{"arch": "dit", "model": "image diffusion model", "dataset": "aerial photos of the United States (SatlasPretrain)", "train_examples": 203450, "image_size": 64, "horizontal_flip": true, "conditioning": "none", "objective": "edm", "cond_dim": 256, "norm": "layernorm", "hidden_act": "gelu", "mlp_ratio": 3, "head_dim": 32, "fused_qkv": true, "qk_norm": false, "inner_norm": false, "patch_size": [4, 4], "layers": 12, "width": 160, "positions": "learned", "optimizer": "nadamw", "learning_rate": 0.0016, "beta1": 0.8, "beta2": 0.99, "eps": 1e-08, "max_steps": 9700, "batch_size": 256, "epochs": 12.2, "lr_schedule": "cosine", "final_lr_fraction": 0, "warmup_steps": 1940, "weight_decay": 0.4}
Rows from block 4 of a small image diffusion model, named by matrix and row number. Rows with one number belong to one neuron. Each number is 128 + 32 x the weight over its row's rms, rounded and kept within 0 to 255. All counts start at 0. Numbers have three digits each.
Before each neuron's rows are labels from the 100 images, of 14848 (inputs lightly noised), where the neuron reaches its highest value: "place" is the part of the image that holds the peak; "responds to" is what is common among them. Only what is clearly more common there than usual is listed. The data: aerial photos of the United States (SatlasPretrain).
# fc1: MLP up (model.blocks.4.mlp.fc1.weight, 480x160), inputs 80-159
# fc2: MLP down (model.blocks.4.mlp.fc2.weight, 160x480, transposed), outputs 80-159

place: top centre; top left
responds to: building
fc1.356:098130082097136122116106100113155132099163144107149142140102127150168123135070145141127077093123193127176098105182140113136119133153165140126125051098134091150154127176150121120178222113157124170108150141189120190132184134144120125082147087
fc2.356:114149187141163179123098112123140148153115136112172157132137056132101099067111137121127109135119102116112103147170129117138096083174041144071127132095090051133145098131098166128144071071055088154086111150173072101141174169099134196127175136

place: top left
responds to: building
fc1.421:150130086123125121138106139131151140124118111128106167137128103136159105155121110163131092191109168121129127115205128091144114131156086136132138135128109125132135095160142110133173116117196076141094151129174115156110107102185139151147119131
fc2.421:125140098125134011142114127169131140161109089136154129121131131126140135109138198118141096154117127080077148118018087118144126109149045131142121125119142118128147134138137149109201155153175175139091138100069042083096153128123130140128144171

place: bottom centre
responds to: building
fc1.64:141117162084134176185099167113112123136131090116173068115097105120102066146122108095153091164143178149094170071102141136097116151186144175153158137099088195120136071118159129142103118106192140143103171126163062148127141123147103155113127147
fc2.64:124079137163146124115124095101117120000125109084094128139125123133109120135155093097091177106154120149130149112144129104048126152115117113117125139075085088140130135137187122125187127122123099141152102114187082190132085158122100138087153118

place: bottom right
responds to: building
fc1.148:116137211105153011105104105125108112085132109165167118120135149128169139131144155127133214094113155156137184129139108120130109143138086120109159145110084082126119142135134140129092073135113165151117126147147098148164220132136130124135129113
fc2.148:119127144128130090100151110125139139111145091136119160128143121121148138109123147127103195204097116060107113135044142121087108105123012152118102100104166135129117150135157123142151139131118098144131100122147041088127232191126138135028138118

place: top left
responds to: building
fc1.169:143106122175101109163082125104131165165085131132104131129085089129127098146135251211050113120116127164164114207080152124133120140171173130172161157080116140136152114126139119166120133102109124154122111119127070135133130083086163140116139123
fc2.169:180142143194165108143086148104124159128124147144059142123066161145212156105149077219113150126108117047086135162159133093129103085103168127166111132159205122152139159142185159141139122138099181138161097133116119127126124118157167141121165101

place: middle left; bottom left
responds to: building
fc1.435:219130134116182128140118147123134144152168119103096105133058085116072126179125153139104112104138148177141094137126157140124153132081229161210088179156142135105181118138120091125108126097096159125140118099163102115099145081121100129074125077
fc2.435:111105165093116102122123132105131079197085191101129154124105141148092091079115094107181155134173132128175126128171158127228162083113163123131110098137116207103157088164102144117138172093144136113110099108100121176165146119184137115176099144

place: middle left
responds to: building
fc1.36:151084149123146147150147101138118090130154135120113116129106101121088072173101114127165154124153146156119118100153159140075132132137148128194087097129143167155163111145138073172084109104167162122112156093176099127135174106060125076114150087
fc2.36:076144148130111115155123093102134122147092151158148129119115103091099098142112119149151177176174091083094133148132124127066136168086143137166159078117144142132157101127133088146113157090075160069116143115081138076130133059162173157131108116

place: bottom right; bottom left
responds to: building
fc1.449:152134152139105118161092144126135100116123140090117111118099072133152100151111118119126155140118142140106189153189176139089094202146116129138155130111074134130125108127142124152126166161163115107097086143137089149099137080130111142180162038
fc2.449:177094097147125190125143132153129136146078087107090141154112139105145171115127126109118081114169151092141105130128089141114113143121060114107102101159166076134104143135163200113146139116120132124121091123182038130106071150114131135018132131

place: top right
responds to: building
fc1.51:165126125076171045141140167128154096164137101160125117147097124118144132166159083129130152098126141149093194119177055130129103128117084141153222155182051116123154110133131103102144132115144129171150162134157083090146143099153158122089119128
fc2.51:114120139133092141129114110134164106187093156150150108140126157124156116112097170122133217124104125134077138144102104128165157102097050128120187131099122142111126080180141128119108127171199165125074136118154080079113179136116125093120146148

place: bottom left; middle left
responds to: building
fc1.152:108133099113146201127150123092110140105113134130137070130138147118204150063108155138098171129170101031119100127044162124171112146165089151127153156140100225150130121107159128156101098147089176150142120155111129135132187106097118128157107152
fc2.152:122135144159196109116121124135124182093132151125129055129137107109176119129126079142147168096157134229063132117092123130152127138137021126123114151131127005129136136049139120161191077130143112108153133129144120118150178201139130131122133119

place: middle left
responds to: building
fc1.398:164104134043145151169135162159141091150086105102118073127121149118135104126205060133140107137112109103099179116095109116087165168096179157116110164144102144153091086111140109176092181145149138097141128119181029128107134126111148143102137108
fc2.398:165140090132135092145123104117158122095104118153158150153074142094088112136089198150084133100120086156129116113171151106166168115129164119122140165147072066151055117113103152124148160167136163108173123146091087165087121131157112193064110110

place: top right
responds to: crop field
fc1.272:156177146250130062140169070152119109127167148161148083104080117141137120176075132078127113140106165100128117177129112163131096100084182136115123077131120157086125122146103160054090145117095126143129113118165215152144161116146106109117132182
fc2.272:075103182024144112088172129112112102084117163134143163100096077133169134110125112118153154162057151122178091200114173136140175153149127128135096170150138156112148110171136156084094140151124075108138120106099174124119142146066138135130116108

place: bottom centre
responds to: building
fc1.92:133120114102130137064153163125151141103121125143098125114099122104098152161070167058126144115193142181118129107166056152186111100098139149166117158163147205131097119160115111115097168157148128166057228129189102106121116062144124117086169172
fc2.92:107142157105132107190157130126123121140122162100090086103108120118138146145109081125163158101203196091114130108085166110131141139111106114103137078107076082121120123150100131158153084162135129107131143121085141161104134073142136120105162129

place: top left
responds to: building
fc1.302:122135110128151191120126123127163127110119132141126091117112112147145132159112154152135069180113150095137111104054115125135096108159139164119143123117110098133135120165150127134178156111199086136099128136163111164120178076156161137116119128
fc2.302:140138109124128098133131115136119140155136109156117150125120151139109146099127207104134083128124109129124128120082120137129124109146082118146109122125123173130143127124131148130138125150136187136102135118152042063089235114134115151155135159

place: top centre; top right
responds to: crop field
fc1.239:153153161204167062139145136146141095133114122122153114118108137150151138101107100116151084133169154107153096160090121125145098154140127114098164107151102069102131139142147171147191220128174108130135189125127131179123191091122133111124145105
fc2.239:147158141117154148121166175078122122139130081130152153144177132133119154147124112135046098075160116025120043140171195090168096130153058123115106176147191069133072084144175169114117119149076114132146133152204059125112154159110102152142131165

place: bottom centre; middle left
responds to: building
fc1.35:131118143130116136169115107136155152092120141150089129120116099124123096153140146134112160096140174143099131094046174116084139201169097167165077178114128200147123058141156136150028174121111163136110062127128099180117126105132138138121172119
fc2.35:139093126162081044124101122099127122139110145143228215104125156118143141116131146113136193193139119147084143116109104129119159115117076140144066123130108068135142101108134138098193182091152160126136131109096050097129117118140135135148124132

place: middle left; bottom left
responds to: building
fc1.332:153101106120128129141085158139121066138115121120107068123089164117096120139152137160111094140186104153083137189110126145067139141047168142172185099185125176151179138091140106082124148121086159143152179151088208130122114090122125143125103077
fc2.332:109095175158108102146112109092145127128161121144104134111118138190054084116112107160152182100162096103163144159154178140090147185118125105154174136158163153130094136107153142124105139121165139127163147154108169202144123130108100109195112133

place: bottom centre
responds to: building
fc1.268:133100129117094178153137149145103147106148118128086137134126096105095087146123135105102159149139158157122132158157172119091152164153129116147067174094141224140150088116141124159049124134123170110114121146135110139135143159095155134131158138
fc2.268:125130108126135043116125095143131149129139087108094223121135134126120116127112140091124255146165089130144114117111120132127126120140149150129140106131125124145150108139158121142216106138167138167122130095081024155137042142140145108027144110

place: bottom centre
responds to: building
fc1.312:136130185105128118140118120154117127118091114109138118120119053141106090179106125141092167101132171101102187138092160143118092176145160124148145134110084161141150078129140106162062217122105153119120102131121084192109166085130119134128109070
fc2.312:167119100046128113087166162149104112135136133110116136134081126109099061142097166112135131139119120092061164116088129148116124143136092127099152112172111134072119166165065150103166070111180164100189130174147046140131119158116119090086116091

place: middle right
responds to: building
fc1.412:141120104090183113143174146130118173078137105173059095100151147179111102135152171143088148129095129120159145066129136153101118118096135111122151107120148107153104112109171132093058130129122139128192100196179132188184118135070107118126058068
fc2.412:128143133123189152126119137103098144086100133161166171107174123108109081118109123114134112119084151165111192023115156098089153107131145169091085092138115104063155135092070157130095206128189136135157048136104112120117145086124074113150097054

place: top centre
responds to: building
fc1.39:147140098115141080145114149157109091129137128077128133122118139136064114157119155082133172205163160129118168109079133140098102121094092127155187167178086100140157097143137131087179110157166072138140135170139108108108210085127143100130158080
fc2.39:114134142125130106157141136137133136106114096130162105140143105124100094147117088136122008061190161106119131106212138112104169101128001105116147110132144105124154147133106133117045175127066118158104085144142074077106039120130122130100132142

place: middle right
responds to: building
fc1.262:106130156131097080148094133189160131089124109190077150122149105143100106141129080106133193135132150180088203130184171128071143188151119135130111132094111178134156080130152153189099175118155120133129123128123086153136109124120127133131150120
fc2.262:126103122166109191142118114146152124113136126140132153149125121132084146152147165091145122041151130125125124119115099129111125116108077107124147130119091117121156110191071160064152105073136126122144134132126075133154050120113105126148158117

place: middle left
responds to: building
fc1.457:209092125045181115109120133138121071107138171094082113127098159125117131171154135178134132145121149155125113138168117132074126103077157150169133065154134121141059115149125048111093157106149139130119164122186110103144131116098139086193143131
fc2.457:137184107135089141139131094129074133205082134123089109129082123129118165110121140144158122137152126095122143135152087114120085168048203100113187060129105101130069121161151194144106199124103136103168135127077139117071155107164138165122125086

place: centre
responds to: building
fc1.451:169126082121122209144115159102148153125120109136100085133135116134110123150120128139143097055119131126138107104087134113078177150155124135157084171146148163128138079144130134124093119095106142119142070098143096129115095124156107140066165164
fc2.451:131101121117139000142114095108138156091143133107108111129115129123132107147141145096151000156175108142160126127086125118136114120138072150121136114101125096145125110145117123104104137134136117175125107180070000110134036117144118124224132118

place: middle left
responds to: building
fc1.154:176132127096128099187151183158158069185072177111137150090255103144127098116136108122118155118150140131103135150145172164125138178112119081128145051127103143142126105128153124140110202089085142164111110136105125147093157122081180139126143090
fc2.154:144145078118126099096128116118152095209126112153145163101185117158135118152133096119145122122213145088096137173151104153116137131164181154111125142162094165061071144136092127131118123156131118102102100142093120123164148146126086079088101143