Rows from block 8 of a small image diffusion model, named by matrix and row number. Rows with one number belong to one neuron. Each number is 128 + 32 x the weight over its row's rms, rounded and kept within 0 to 255. All counts start at 0.
After each neuron's rows are labels from the 100 images, of 14848 (inputs lightly noised), where the neuron reaches its highest value: "responds to" is what is common among them; "peak on" is the class under the peak. Only what is clearly more common there than usual is listed. The data: aerial photos of the United States (SatlasPretrain). In brackets: how many of the 100.
# fc1: MLP up (model.blocks.8.mlp.fc1.weight, 480x160), inputs 54-80
# fc2: MLP down (model.blocks.8.mlp.fc2.weight, 160x480, transposed), outputs 54-80

fc1.475 [151 111 141 127 103 121 101  88 132 154 131 112 148 124 129 145 152 145 166 104 137  89 144 161 102 114 132]
fc2.475 [ 91 155 124  96  75 173 142 108 118  92  70  83 151 117 156 159 140  67 104  97 112  98 149  85 103 125 111]
responds to: building (72)
peak on: building (25)

fc1.458 [116 121 153 109 119 158  76 104  58 108 152 133 110 114 135 123 145 113  77 156 119 129 137  89 176 134 124]
fc2.458 [147 120 121 163 113 120 203 137  58 132 143 107 115 162  63 133 113 120 108 125 180 138 157 120 189 152 118]
responds to: building (68)
peak on: building (38)

fc1.320 [124  96 190  75 145 129 135 130 119  99 115 108 111 155  96 131 144  96 130 207 122 117 137  88 125 151 110]
fc2.320 [151 123 118 128 114 139  91  99 104  98 143  35 127 100 114 123 113 179 123 193 147 114 104 208 149 109 112]
responds to: building (81)
peak on: building (40)

fc1.62 [169 115 127 210 114 133 121 185  74 120 165 147  77 118 149 151  88 173 113  96 119 112  53  96  85 127 104]
fc2.62 [107  81 122  92 111 131 187 109 126 140 129 143 103 141 174 144 157 127 120 176 141 123 129 151 129  67 111]
responds to: building (80)
peak on: building (25)

fc1.405 [143  99 150 106 154 144  81 130  92  86 124 127 103 155 134 126 155  79 108 115 145 112 145 126 118 139 133]
fc2.405 [105  86 148  88  99 142 114 149 122 128 130 175 128  85 136 116  91 189 139 154 107 182 184  87 134  93  99]
responds to: building (86)
peak on: building (42)

fc1.389 [153 109 124 132 141 132 109 130 154 113  99 109 153 134 134 109  87 101 196  83  38 128 183 124 114 166 175]
fc2.389 [164 168 158 138 178 108 100 123 101 120 111 103 131 112 118 154 157  97 110 168 221  89 227 137 126 111 203]
responds to: building (84)
peak on: building (32)

fc1.224 [204 115 128 138 153 149  90 150  16 132 119 139 171 122 149 101  69 126 132 125 112 141 175 110 143 129  76]
fc2.224 [125 119 177 126 164 101 165 132 106 163 123 126 201 135  88 105 176 108 164 132 145 124 206 171 101 142 140]
responds to: building (78)
peak on: building (36)

fc1.109 [112 114 142 165 153 146 126 191 101  28  91 184 132 106  90 152 133 122  86  80 101 141 118 138 204 136 100]
fc2.109 [142 152 148 132 144  91 165 129 156 181 147 255  71 157 121 148 148 104 140 151 174 139 180  80 127 164 107]
responds to: crop field (25)
peak on: crop field (25)

fc1.263 [ 89 119 141 140 111  95 127 145 197 120 143 176 124 120 126 127 148 182 129 132 181 180  77  98  96 114 161]
fc2.263 [180  70 135 199 144 134  85 120 138 162 118 142 107 132 122  47 135  83 119 144  70 120  33 138 131 128  88]
responds to: building (84)
peak on: building (34)

fc1.82 [ 80 118 136 141 140 118 107 114 115 167 122 150  40 133  86 100 143  81 170 153 131 162  93 127 176 112 154]
fc2.82 [172 133 141 152 123 146 128 113 122 115 156 104  77 159 101 121 170 205 167 138 103 119  84 117 171 137 183]
responds to: building (80)
peak on: building (44)

fc1.433 [132 114 172 193 174 150 110 125 120 136 223 121 156 143 110 115 113 192 125 144  84 143 145  38 112  62 112]
fc2.433 [114 117 154 155 189 115 136 128 117 126  62 125 144 131  84 160 128  73 134 126 184 118 170 232 106 176 126]
responds to: building (86)
peak on: building (28)

fc1.191 [150 115 159 104 167 151 117 125  43 124 103 140  41 136 114 149 108  62 135 142 147 150 150 115  89 134 143]
fc2.191 [131 100 123  65 153 118 112 163 165  54 152 139  85 107 144 113 164 163 153  97 123 121 110 149 136 132 199]
responds to: building (88)
peak on: building (46)

fc1.150 [132 115 161 194 119 145 124 142  78 139  98 167  52 139 139 127 208  60 125 142 118 196 104  75 123 146 133]
fc2.150 [136  90  99 162  57 111  75 149 218 107 151 125  81 116 166 139 109 202 154 115  90 107 132 181 176  61 167]
responds to: building (84)
peak on: building (39)

fc1.381 [ 92 104 127 140 121 184  94  69 137 160 165 169 103 122 112 165 169 149 122 116 116  90 132 139 161 142 117]
fc2.381 [131 136 161 122 129  80 116  88 131 128 158 152  99 127 125 181 115 114 150  34 152 108 109  95 113 114 146]
responds to: crop field (35)
peak on: crop field (33)

fc1.121 [127 115 193 180 181 160 121 137 103 108 116 163 178 172 111 127 113 150 131 225  76 197 136  94 135 203 109]
fc2.121 [144 132 168 138 135 107 136 139 185 116 107 154 168  95 139 111 111 105 131 179 216  91 163 164 133  53 164]
responds to: building (91)
peak on: building (70)

fc1.314 [124  94 129 127 189 115 112 148 111 117 104 244 111 161 104 143 121 132 116 106 101  84 110 111 167 130 153]
fc2.314 [120  92 254 126 210 217 104 169 150  79 101 182 121 149  90 135 102  50 168 156 141 159 112 158 109 118 134]
responds to: crop field (45)
peak on: crop field (39)

fc1.196 [ 98  98 217 168 183 145 100 117 135 117 147 103 120 175 129 140 154 172  67 188 134 120 128 113 147 135 115]
fc2.196 [104 136  87 179 150 116  77 142 124 118 103 123 152 110  86 114 115 114 155 179 128 121 114 110 135 135 148]
responds to: building (78)
peak on: building (29)