{"arch": "dit", "model": "image diffusion model", "dataset": "aerial photos of the United States (SatlasPretrain)", "train_examples": 203450, "image_size": 64, "horizontal_flip": true, "conditioning": "none", "objective": "edm", "cond_dim": 256, "norm": "layernorm", "activation": "gelu", "mlp_ratio": 3, "head_dim": 32, "fused_qkv": true, "qk_norm": false, "inner_norm": false, "patch_size": [4, 4], "layers": 12, "width": 160, "positions": "learned", "optimizer": "nadamw", "lr": 0.0016, "beta1": 0.8, "beta2": 0.99, "eps": 1e-08, "steps": 9700, "batch_size": 256, "epochs": 12.2, "lr_schedule": "cosine", "final_lr_fraction": 0, "warmup_steps": 1940, "weight_decay": 0.4}
Rows from block 7 of a small image diffusion model, named by matrix and row number. Rows with one number belong to one neuron. Each number is 50 + 15 x the weight over its row's rms, rounded and kept within 0 to 99. All counts start at 0.
After each neuron's rows are labels from the 100 images, of 14848 (inputs lightly noised), where the neuron reaches its highest value: "responds to" is what is common among them; "lies over" is the class under the peak. Only what is clearly more common there than usual is listed. The data: aerial photos of the United States (SatlasPretrain).
# fc1: MLP up (model.blocks.7.mlp.fc1.weight, 480x160), inputs 108-159
# fc2: MLP down (model.blocks.7.mlp.fc2.weight, 160x480, transposed), outputs 108-159

fc1.57:52 64 56 45 46 56 43 74 56 36 34 54 63 67 68 35 54 38 46 53 14 47 36 44 62 51 41 64 45 42 38 59 72 00 63 66 67 67 61 31 30 22 53 51 53 34 47 59 50 18 55 42
fc2.57:59 44 45 51 59 41 60 72 65 50 63 66 49 60 59 40 60 49 21 41 69 43 20 59 59 56 77 36 67 39 53 32 34 62 67 49 57 59 55 45 54 81 42 64 50 60 71 52 28 60 72 30
responds to: crop field
lies over: crop field

fc1.332:58 75 55 51 35 47 50 48 00 48 65 31 69 60 56 34 49 00 49 62 34 21 62 44 48 56 57 68 50 60 42 27 49 19 38 39 59 61 62 39 66 49 51 68 32 32 52 39 62 50 35 27
fc2.332:54 62 35 57 57 31 39 38 57 50 48 50 61 61 59 40 25 10 57 52 76 46 51 39 62 33 45 46 92 48 41 64 49 46 53 69 56 48 41 39 73 29 58 47 53 25 36 46 49 46 75 51
responds to: crop field
lies over: crop field

fc1.371:46 48 55 50 58 52 48 45 54 65 70 54 65 52 40 26 52 34 74 67 71 56 64 47 51 59 40 56 58 76 39 35 47 40 93 59 60 50 52 67 49 50 57 64 52 75 49 56 39 48 36 54
fc2.371:29 46 53 50 55 44 35 50 64 30 29 57 63 71 48 49 39 41 58 74 28 59 65 73 36 53 59 46 58 62 55 46 45 27 95 64 41 43 58 73 50 61 47 26 47 53 58 50 39 45 35 57
responds to: crop field
lies over: crop field

fc1.59:61 32 52 48 61 32 51 57 10 44 52 70 65 51 44 37 29 19 67 44 18 63 46 28 68 70 32 53 45 45 46 24 33 12 39 31 78 50 63 48 50 64 71 30 34 33 65 48 56 41 59 88
fc2.59:56 70 50 36 80 53 45 83 55 67 55 46 58 77 42 42 49 31 49 53 77 57 42 49 87 37 62 48 40 76 46 63 65 72 65 35 63 24 29 82 46 37 48 59 34 33 41 57 65 27 28 55
responds to: crop field
lies over: crop field

fc1.400:50 51 58 22 40 60 46 43 36 54 58 37 61 43 56 64 46 54 39 49 27 51 43 35 72 46 23 64 56 48 64 37 65 55 46 47 59 72 40 69 68 40 70 36 45 44 24 30 38 55 46 61
fc2.400:58 84 46 23 53 44 40 38 36 56 20 57 64 56 69 42 76 54 75 33 45 45 41 50 91 77 67 47 54 52 72 64 41 47 42 36 46 47 24 49 67 60 46 42 49 37 42 43 73 84 55 50
responds to: building
lies over: building

fc1.180:64 20 83 37 60 68 54 41 54 34 39 55 51 58 43 57 43 63 57 38 44 51 50 58 41 57 41 42 62 76 51 77 45 49 50 61 57 64 63 49 72 61 26 57 84 62 59 65 54 78 35 67
fc2.180:45 99 12 23 37 28 39 33 45 65 57 45 56 42 59 41 71 71 38 48 53 41 38 39 52 64 51 41 37 48 42 00 27 55 74 27 46 38 57 49 63 39 45 44 46 22 38 51 38 60 60 57
responds to: building
lies over: building

fc1.73:70 78 43 57 58 50 41 60 19 26 40 42 38 51 52 46 22 90 56 60 36 42 29 48 41 67 28 62 68 38 57 53 44 33 73 61 57 36 69 51 49 40 41 32 21 77 45 72 28 68 64 42
fc2.73:47 36 60 37 53 44 68 40 22 61 46 54 29 50 61 49 65 54 57 47 47 55 32 37 53 46 50 51 00 31 40 53 44 51 70 62 63 65 68 46 58 66 31 27 26 82 55 51 43 83 41 59
responds to: building
lies over: building

fc1.87:35 76 62 59 68 22 37 64 37 51 59 72 26 40 61 07 23 62 62 46 57 62 79 32 45 34 48 90 39 41 58 55 49 37 48 45 72 46 64 61 38 50 70 53 42 67 47 55 42 40 51 81
fc2.87:52 34 26 56 39 58 57 48 61 57 39 55 29 51 54 78 60 47 66 36 56 50 62 36 64 45 35 71 55 39 37 43 48 47 60 61 51 54 53 36 33 41 67 49 53 75 74 41 46 22 58 41
responds to: crop field
lies over: crop field

fc1.171:48 48 36 42 28 63 41 34 74 20 65 43 71 47 42 50 23 44 27 52 27 34 48 42 48 39 51 65 58 42 35 49 47 71 40 36 45 38 51 57 68 90 61 57 52 65 39 48 60 25 60 37
fc2.171:33 27 26 51 49 41 56 43 66 81 67 49 67 56 36 61 54 39 61 23 59 53 20 58 29 58 56 58 53 58 34 60 66 32 41 71 47 43 67 57 41 48 65 41 77 85 72 41 59 43 39 43
responds to: crop field
lies over: crop field

fc1.237:53 50 47 50 86 55 50 56 54 43 33 51 54 65 83 65 35 58 72 49 49 45 61 44 46 49 55 52 51 46 49 41 32 39 46 40 77 27 33 60 43 36 76 59 48 55 26 45 31 58 37 68
fc2.237:42 64 36 31 34 28 58 47 43 64 52 35 55 48 75 85 71 51 49 33 58 41 35 85 62 47 75 59 61 43 57 58 58 50 40 54 80 57 40 66 41 49 16 42 42 47 47 46 43 48 60 57
responds to: crop field
lies over: crop field

fc1.3:48 34 27 31 68 57 57 43 52 43 67 56 68 17 36 16 51 46 48 89 41 79 41 82 67 37 49 50 50 32 53 42 80 19 53 68 45 48 39 40 38 61 59 44 56 46 51 48 52 41 60 72
fc2.3:58 56 59 35 46 00 50 34 22 56 56 51 52 55 45 47 58 14 60 65 65 51 61 36 83 54 54 41 41 50 00 70 29 33 49 50 27 49 52 42 42 37 64 34 45 31 51 39 58 46 37 49
responds to: building
lies over: building

fc1.224:20 48 59 53 41 42 59 54 63 46 74 56 54 37 55 35 42 50 39 44 84 29 52 54 52 42 41 87 44 43 37 48 32 48 71 23 44 46 18 28 46 38 53 65 44 74 61 56 66 38 56 26
fc2.224:52 59 19 48 65 49 51 42 49 25 50 47 25 48 41 49 54 51 39 52 25 29 60 41 20 49 46 72 60 60 52 45 66 44 60 68 49 47 60 46 56 51 71 35 61 69 86 59 58 35 54 46
responds to: crop field
lies over: crop field

fc1.197:59 79 37 29 53 84 45 51 35 32 48 47 75 42 57 58 25 49 52 40 61 39 55 50 58 92 27 72 56 45 52 70 56 30 13 40 51 51 47 62 40 08 33 53 40 28 55 40 49 76 36 35
fc2.197:55 39 70 56 44 33 40 58 21 68 56 54 68 58 42 37 98 34 55 27 41 48 68 61 68 48 47 34 57 50 57 36 62 66 17 60 52 52 53 53 59 85 29 45 31 56 48 62 39 99 28 35
responds to: building
lies over: building

fc1.393:28 84 38 60 49 77 52 49 49 66 48 47 41 54 60 27 59 62 66 33 53 42 49 67 46 66 38 78 38 65 52 76 53 24 44 54 66 43 24 50 38 57 55 76 66 32 59 71 41 40 26 60
fc2.393:66 16 80 64 43 25 46 51 60 54 54 45 40 45 29 61 71 40 66 43 50 50 78 58 53 71 61 55 40 73 39 31 37 79 55 63 56 56 37 59 60 47 52 53 79 21 59 48 63 39 48 42
responds to: building
lies over: building

fc1.310:75 56 45 52 46 27 30 65 80 67 40 38 44 57 54 30 58 43 63 73 55 64 75 32 59 71 53 84 54 61 42 43 61 29 94 52 43 52 38 51 47 48 62 39 54 42 63 67 55 71 61 32
fc2.310:61 54 57 33 43 59 52 59 46 50 99 56 50 43 55 80 72 59 12 47 21 44 48 57 41 62 51 58 13 66 48 47 67 68 39 48 59 56 48 34 34 64 50 45 54 42 43 52 54 44 57 56
responds to: building
lies over: building

fc1.266:50 64 74 54 73 36 51 36 50 49 54 50 11 67 43 76 36 48 41 46 40 45 43 64 57 81 76 43 53 66 61 62 39 82 49 65 75 49 76 27 36 73 32 52 55 62 59 59 69 43 67 57
fc2.266:42 28 26 42 39 56 50 35 33 66 42 46 33 48 45 50 99 39 60 66 58 31 34 42 79 40 33 55 26 55 77 51 66 22 45 65 70 50 77 53 42 37 33 56 46 53 67 62 32 44 35 38
responds to: building
lies over: building

fc1.403:75 45 52 63 46 07 32 47 44 42 64 59 43 42 45 59 19 80 60 65 44 28 07 58 51 23 56 40 63 41 37 41 29 56 37 56 43 59 53 46 48 21 61 24 51 55 58 28 52 35 43 28
fc2.403:59 39 40 76 63 57 63 27 54 35 43 29 51 48 73 18 60 46 18 79 66 42 27 83 53 61 41 43 34 46 57 53 71 51 67 33 67 26 44 43 47 60 70 28 51 28 29 48 61 43 37 73
responds to: building
lies over: building

fc1.441:70 32 10 46 63 49 23 75 80 57 60 38 49 51 23 61 23 26 58 70 30 63 68 44 63 42 57 71 45 58 34 41 64 57 46 36 32 55 35 55 55 57 40 81 49 67 43 30 51 34 72 71
fc2.441:37 51 63 47 38 29 46 27 59 25 33 53 35 31 28 32 70 44 69 06 73 71 28 41 54 54 58 50 44 53 59 42 51 43 44 58 32 45 37 46 68 43 46 31 48 57 60 56 45 42 61 99
responds to: crop field
lies over: crop field

fc1.186:77 94 65 67 37 56 46 39 77 44 32 48 59 52 57 64 59 32 50 74 55 58 45 51 42 46 45 43 54 78 37 38 41 66 42 62 53 58 62 71 35 51 80 51 48 40 44 25 71 52 55 46
fc2.186:31 11 45 47 70 62 42 39 70 29 60 47 54 42 55 64 56 31 53 59 52 68 40 55 41 65 44 11 32 47 58 68 40 21 33 55 58 66 67 31 47 54 49 53 59 86 34 80 39 33 74 45
responds to: building
lies over: building

fc1.319:44 43 40 45 41 57 23 68 54 34 40 47 64 31 28 71 49 60 69 37 61 46 46 45 28 58 81 62 40 71 47 64 63 59 38 53 39 67 68 66 63 47 78 50 28 66 19 38 27 51 51 51
fc2.319:58 59 20 39 57 66 45 58 54 57 32 51 37 61 18 35 41 57 78 74 46 62 32 58 23 11 33 43 72 26 37 31 40 58 42 46 64 72 71 43 69 45 45 53 52 57 37 37 32 64 28 49
responds to: crop field
lies over: crop field

fc1.178:58 69 26 42 39 60 39 65 42 36 42 57 48 33 62 46 48 42 39 59 60 57 60 52 33 62 34 65 62 50 54 56 71 36 44 99 30 62 42 40 57 50 44 00 50 34 35 54 70 52 45 42
fc2.178:47 33 72 32 58 26 55 29 30 86 31 25 64 47 60 44 68 14 52 43 56 30 75 48 61 42 29 32 37 47 44 47 49 50 48 30 38 53 47 58 54 33 50 74 57 24 26 51 63 53 57 68
responds to: building
lies over: building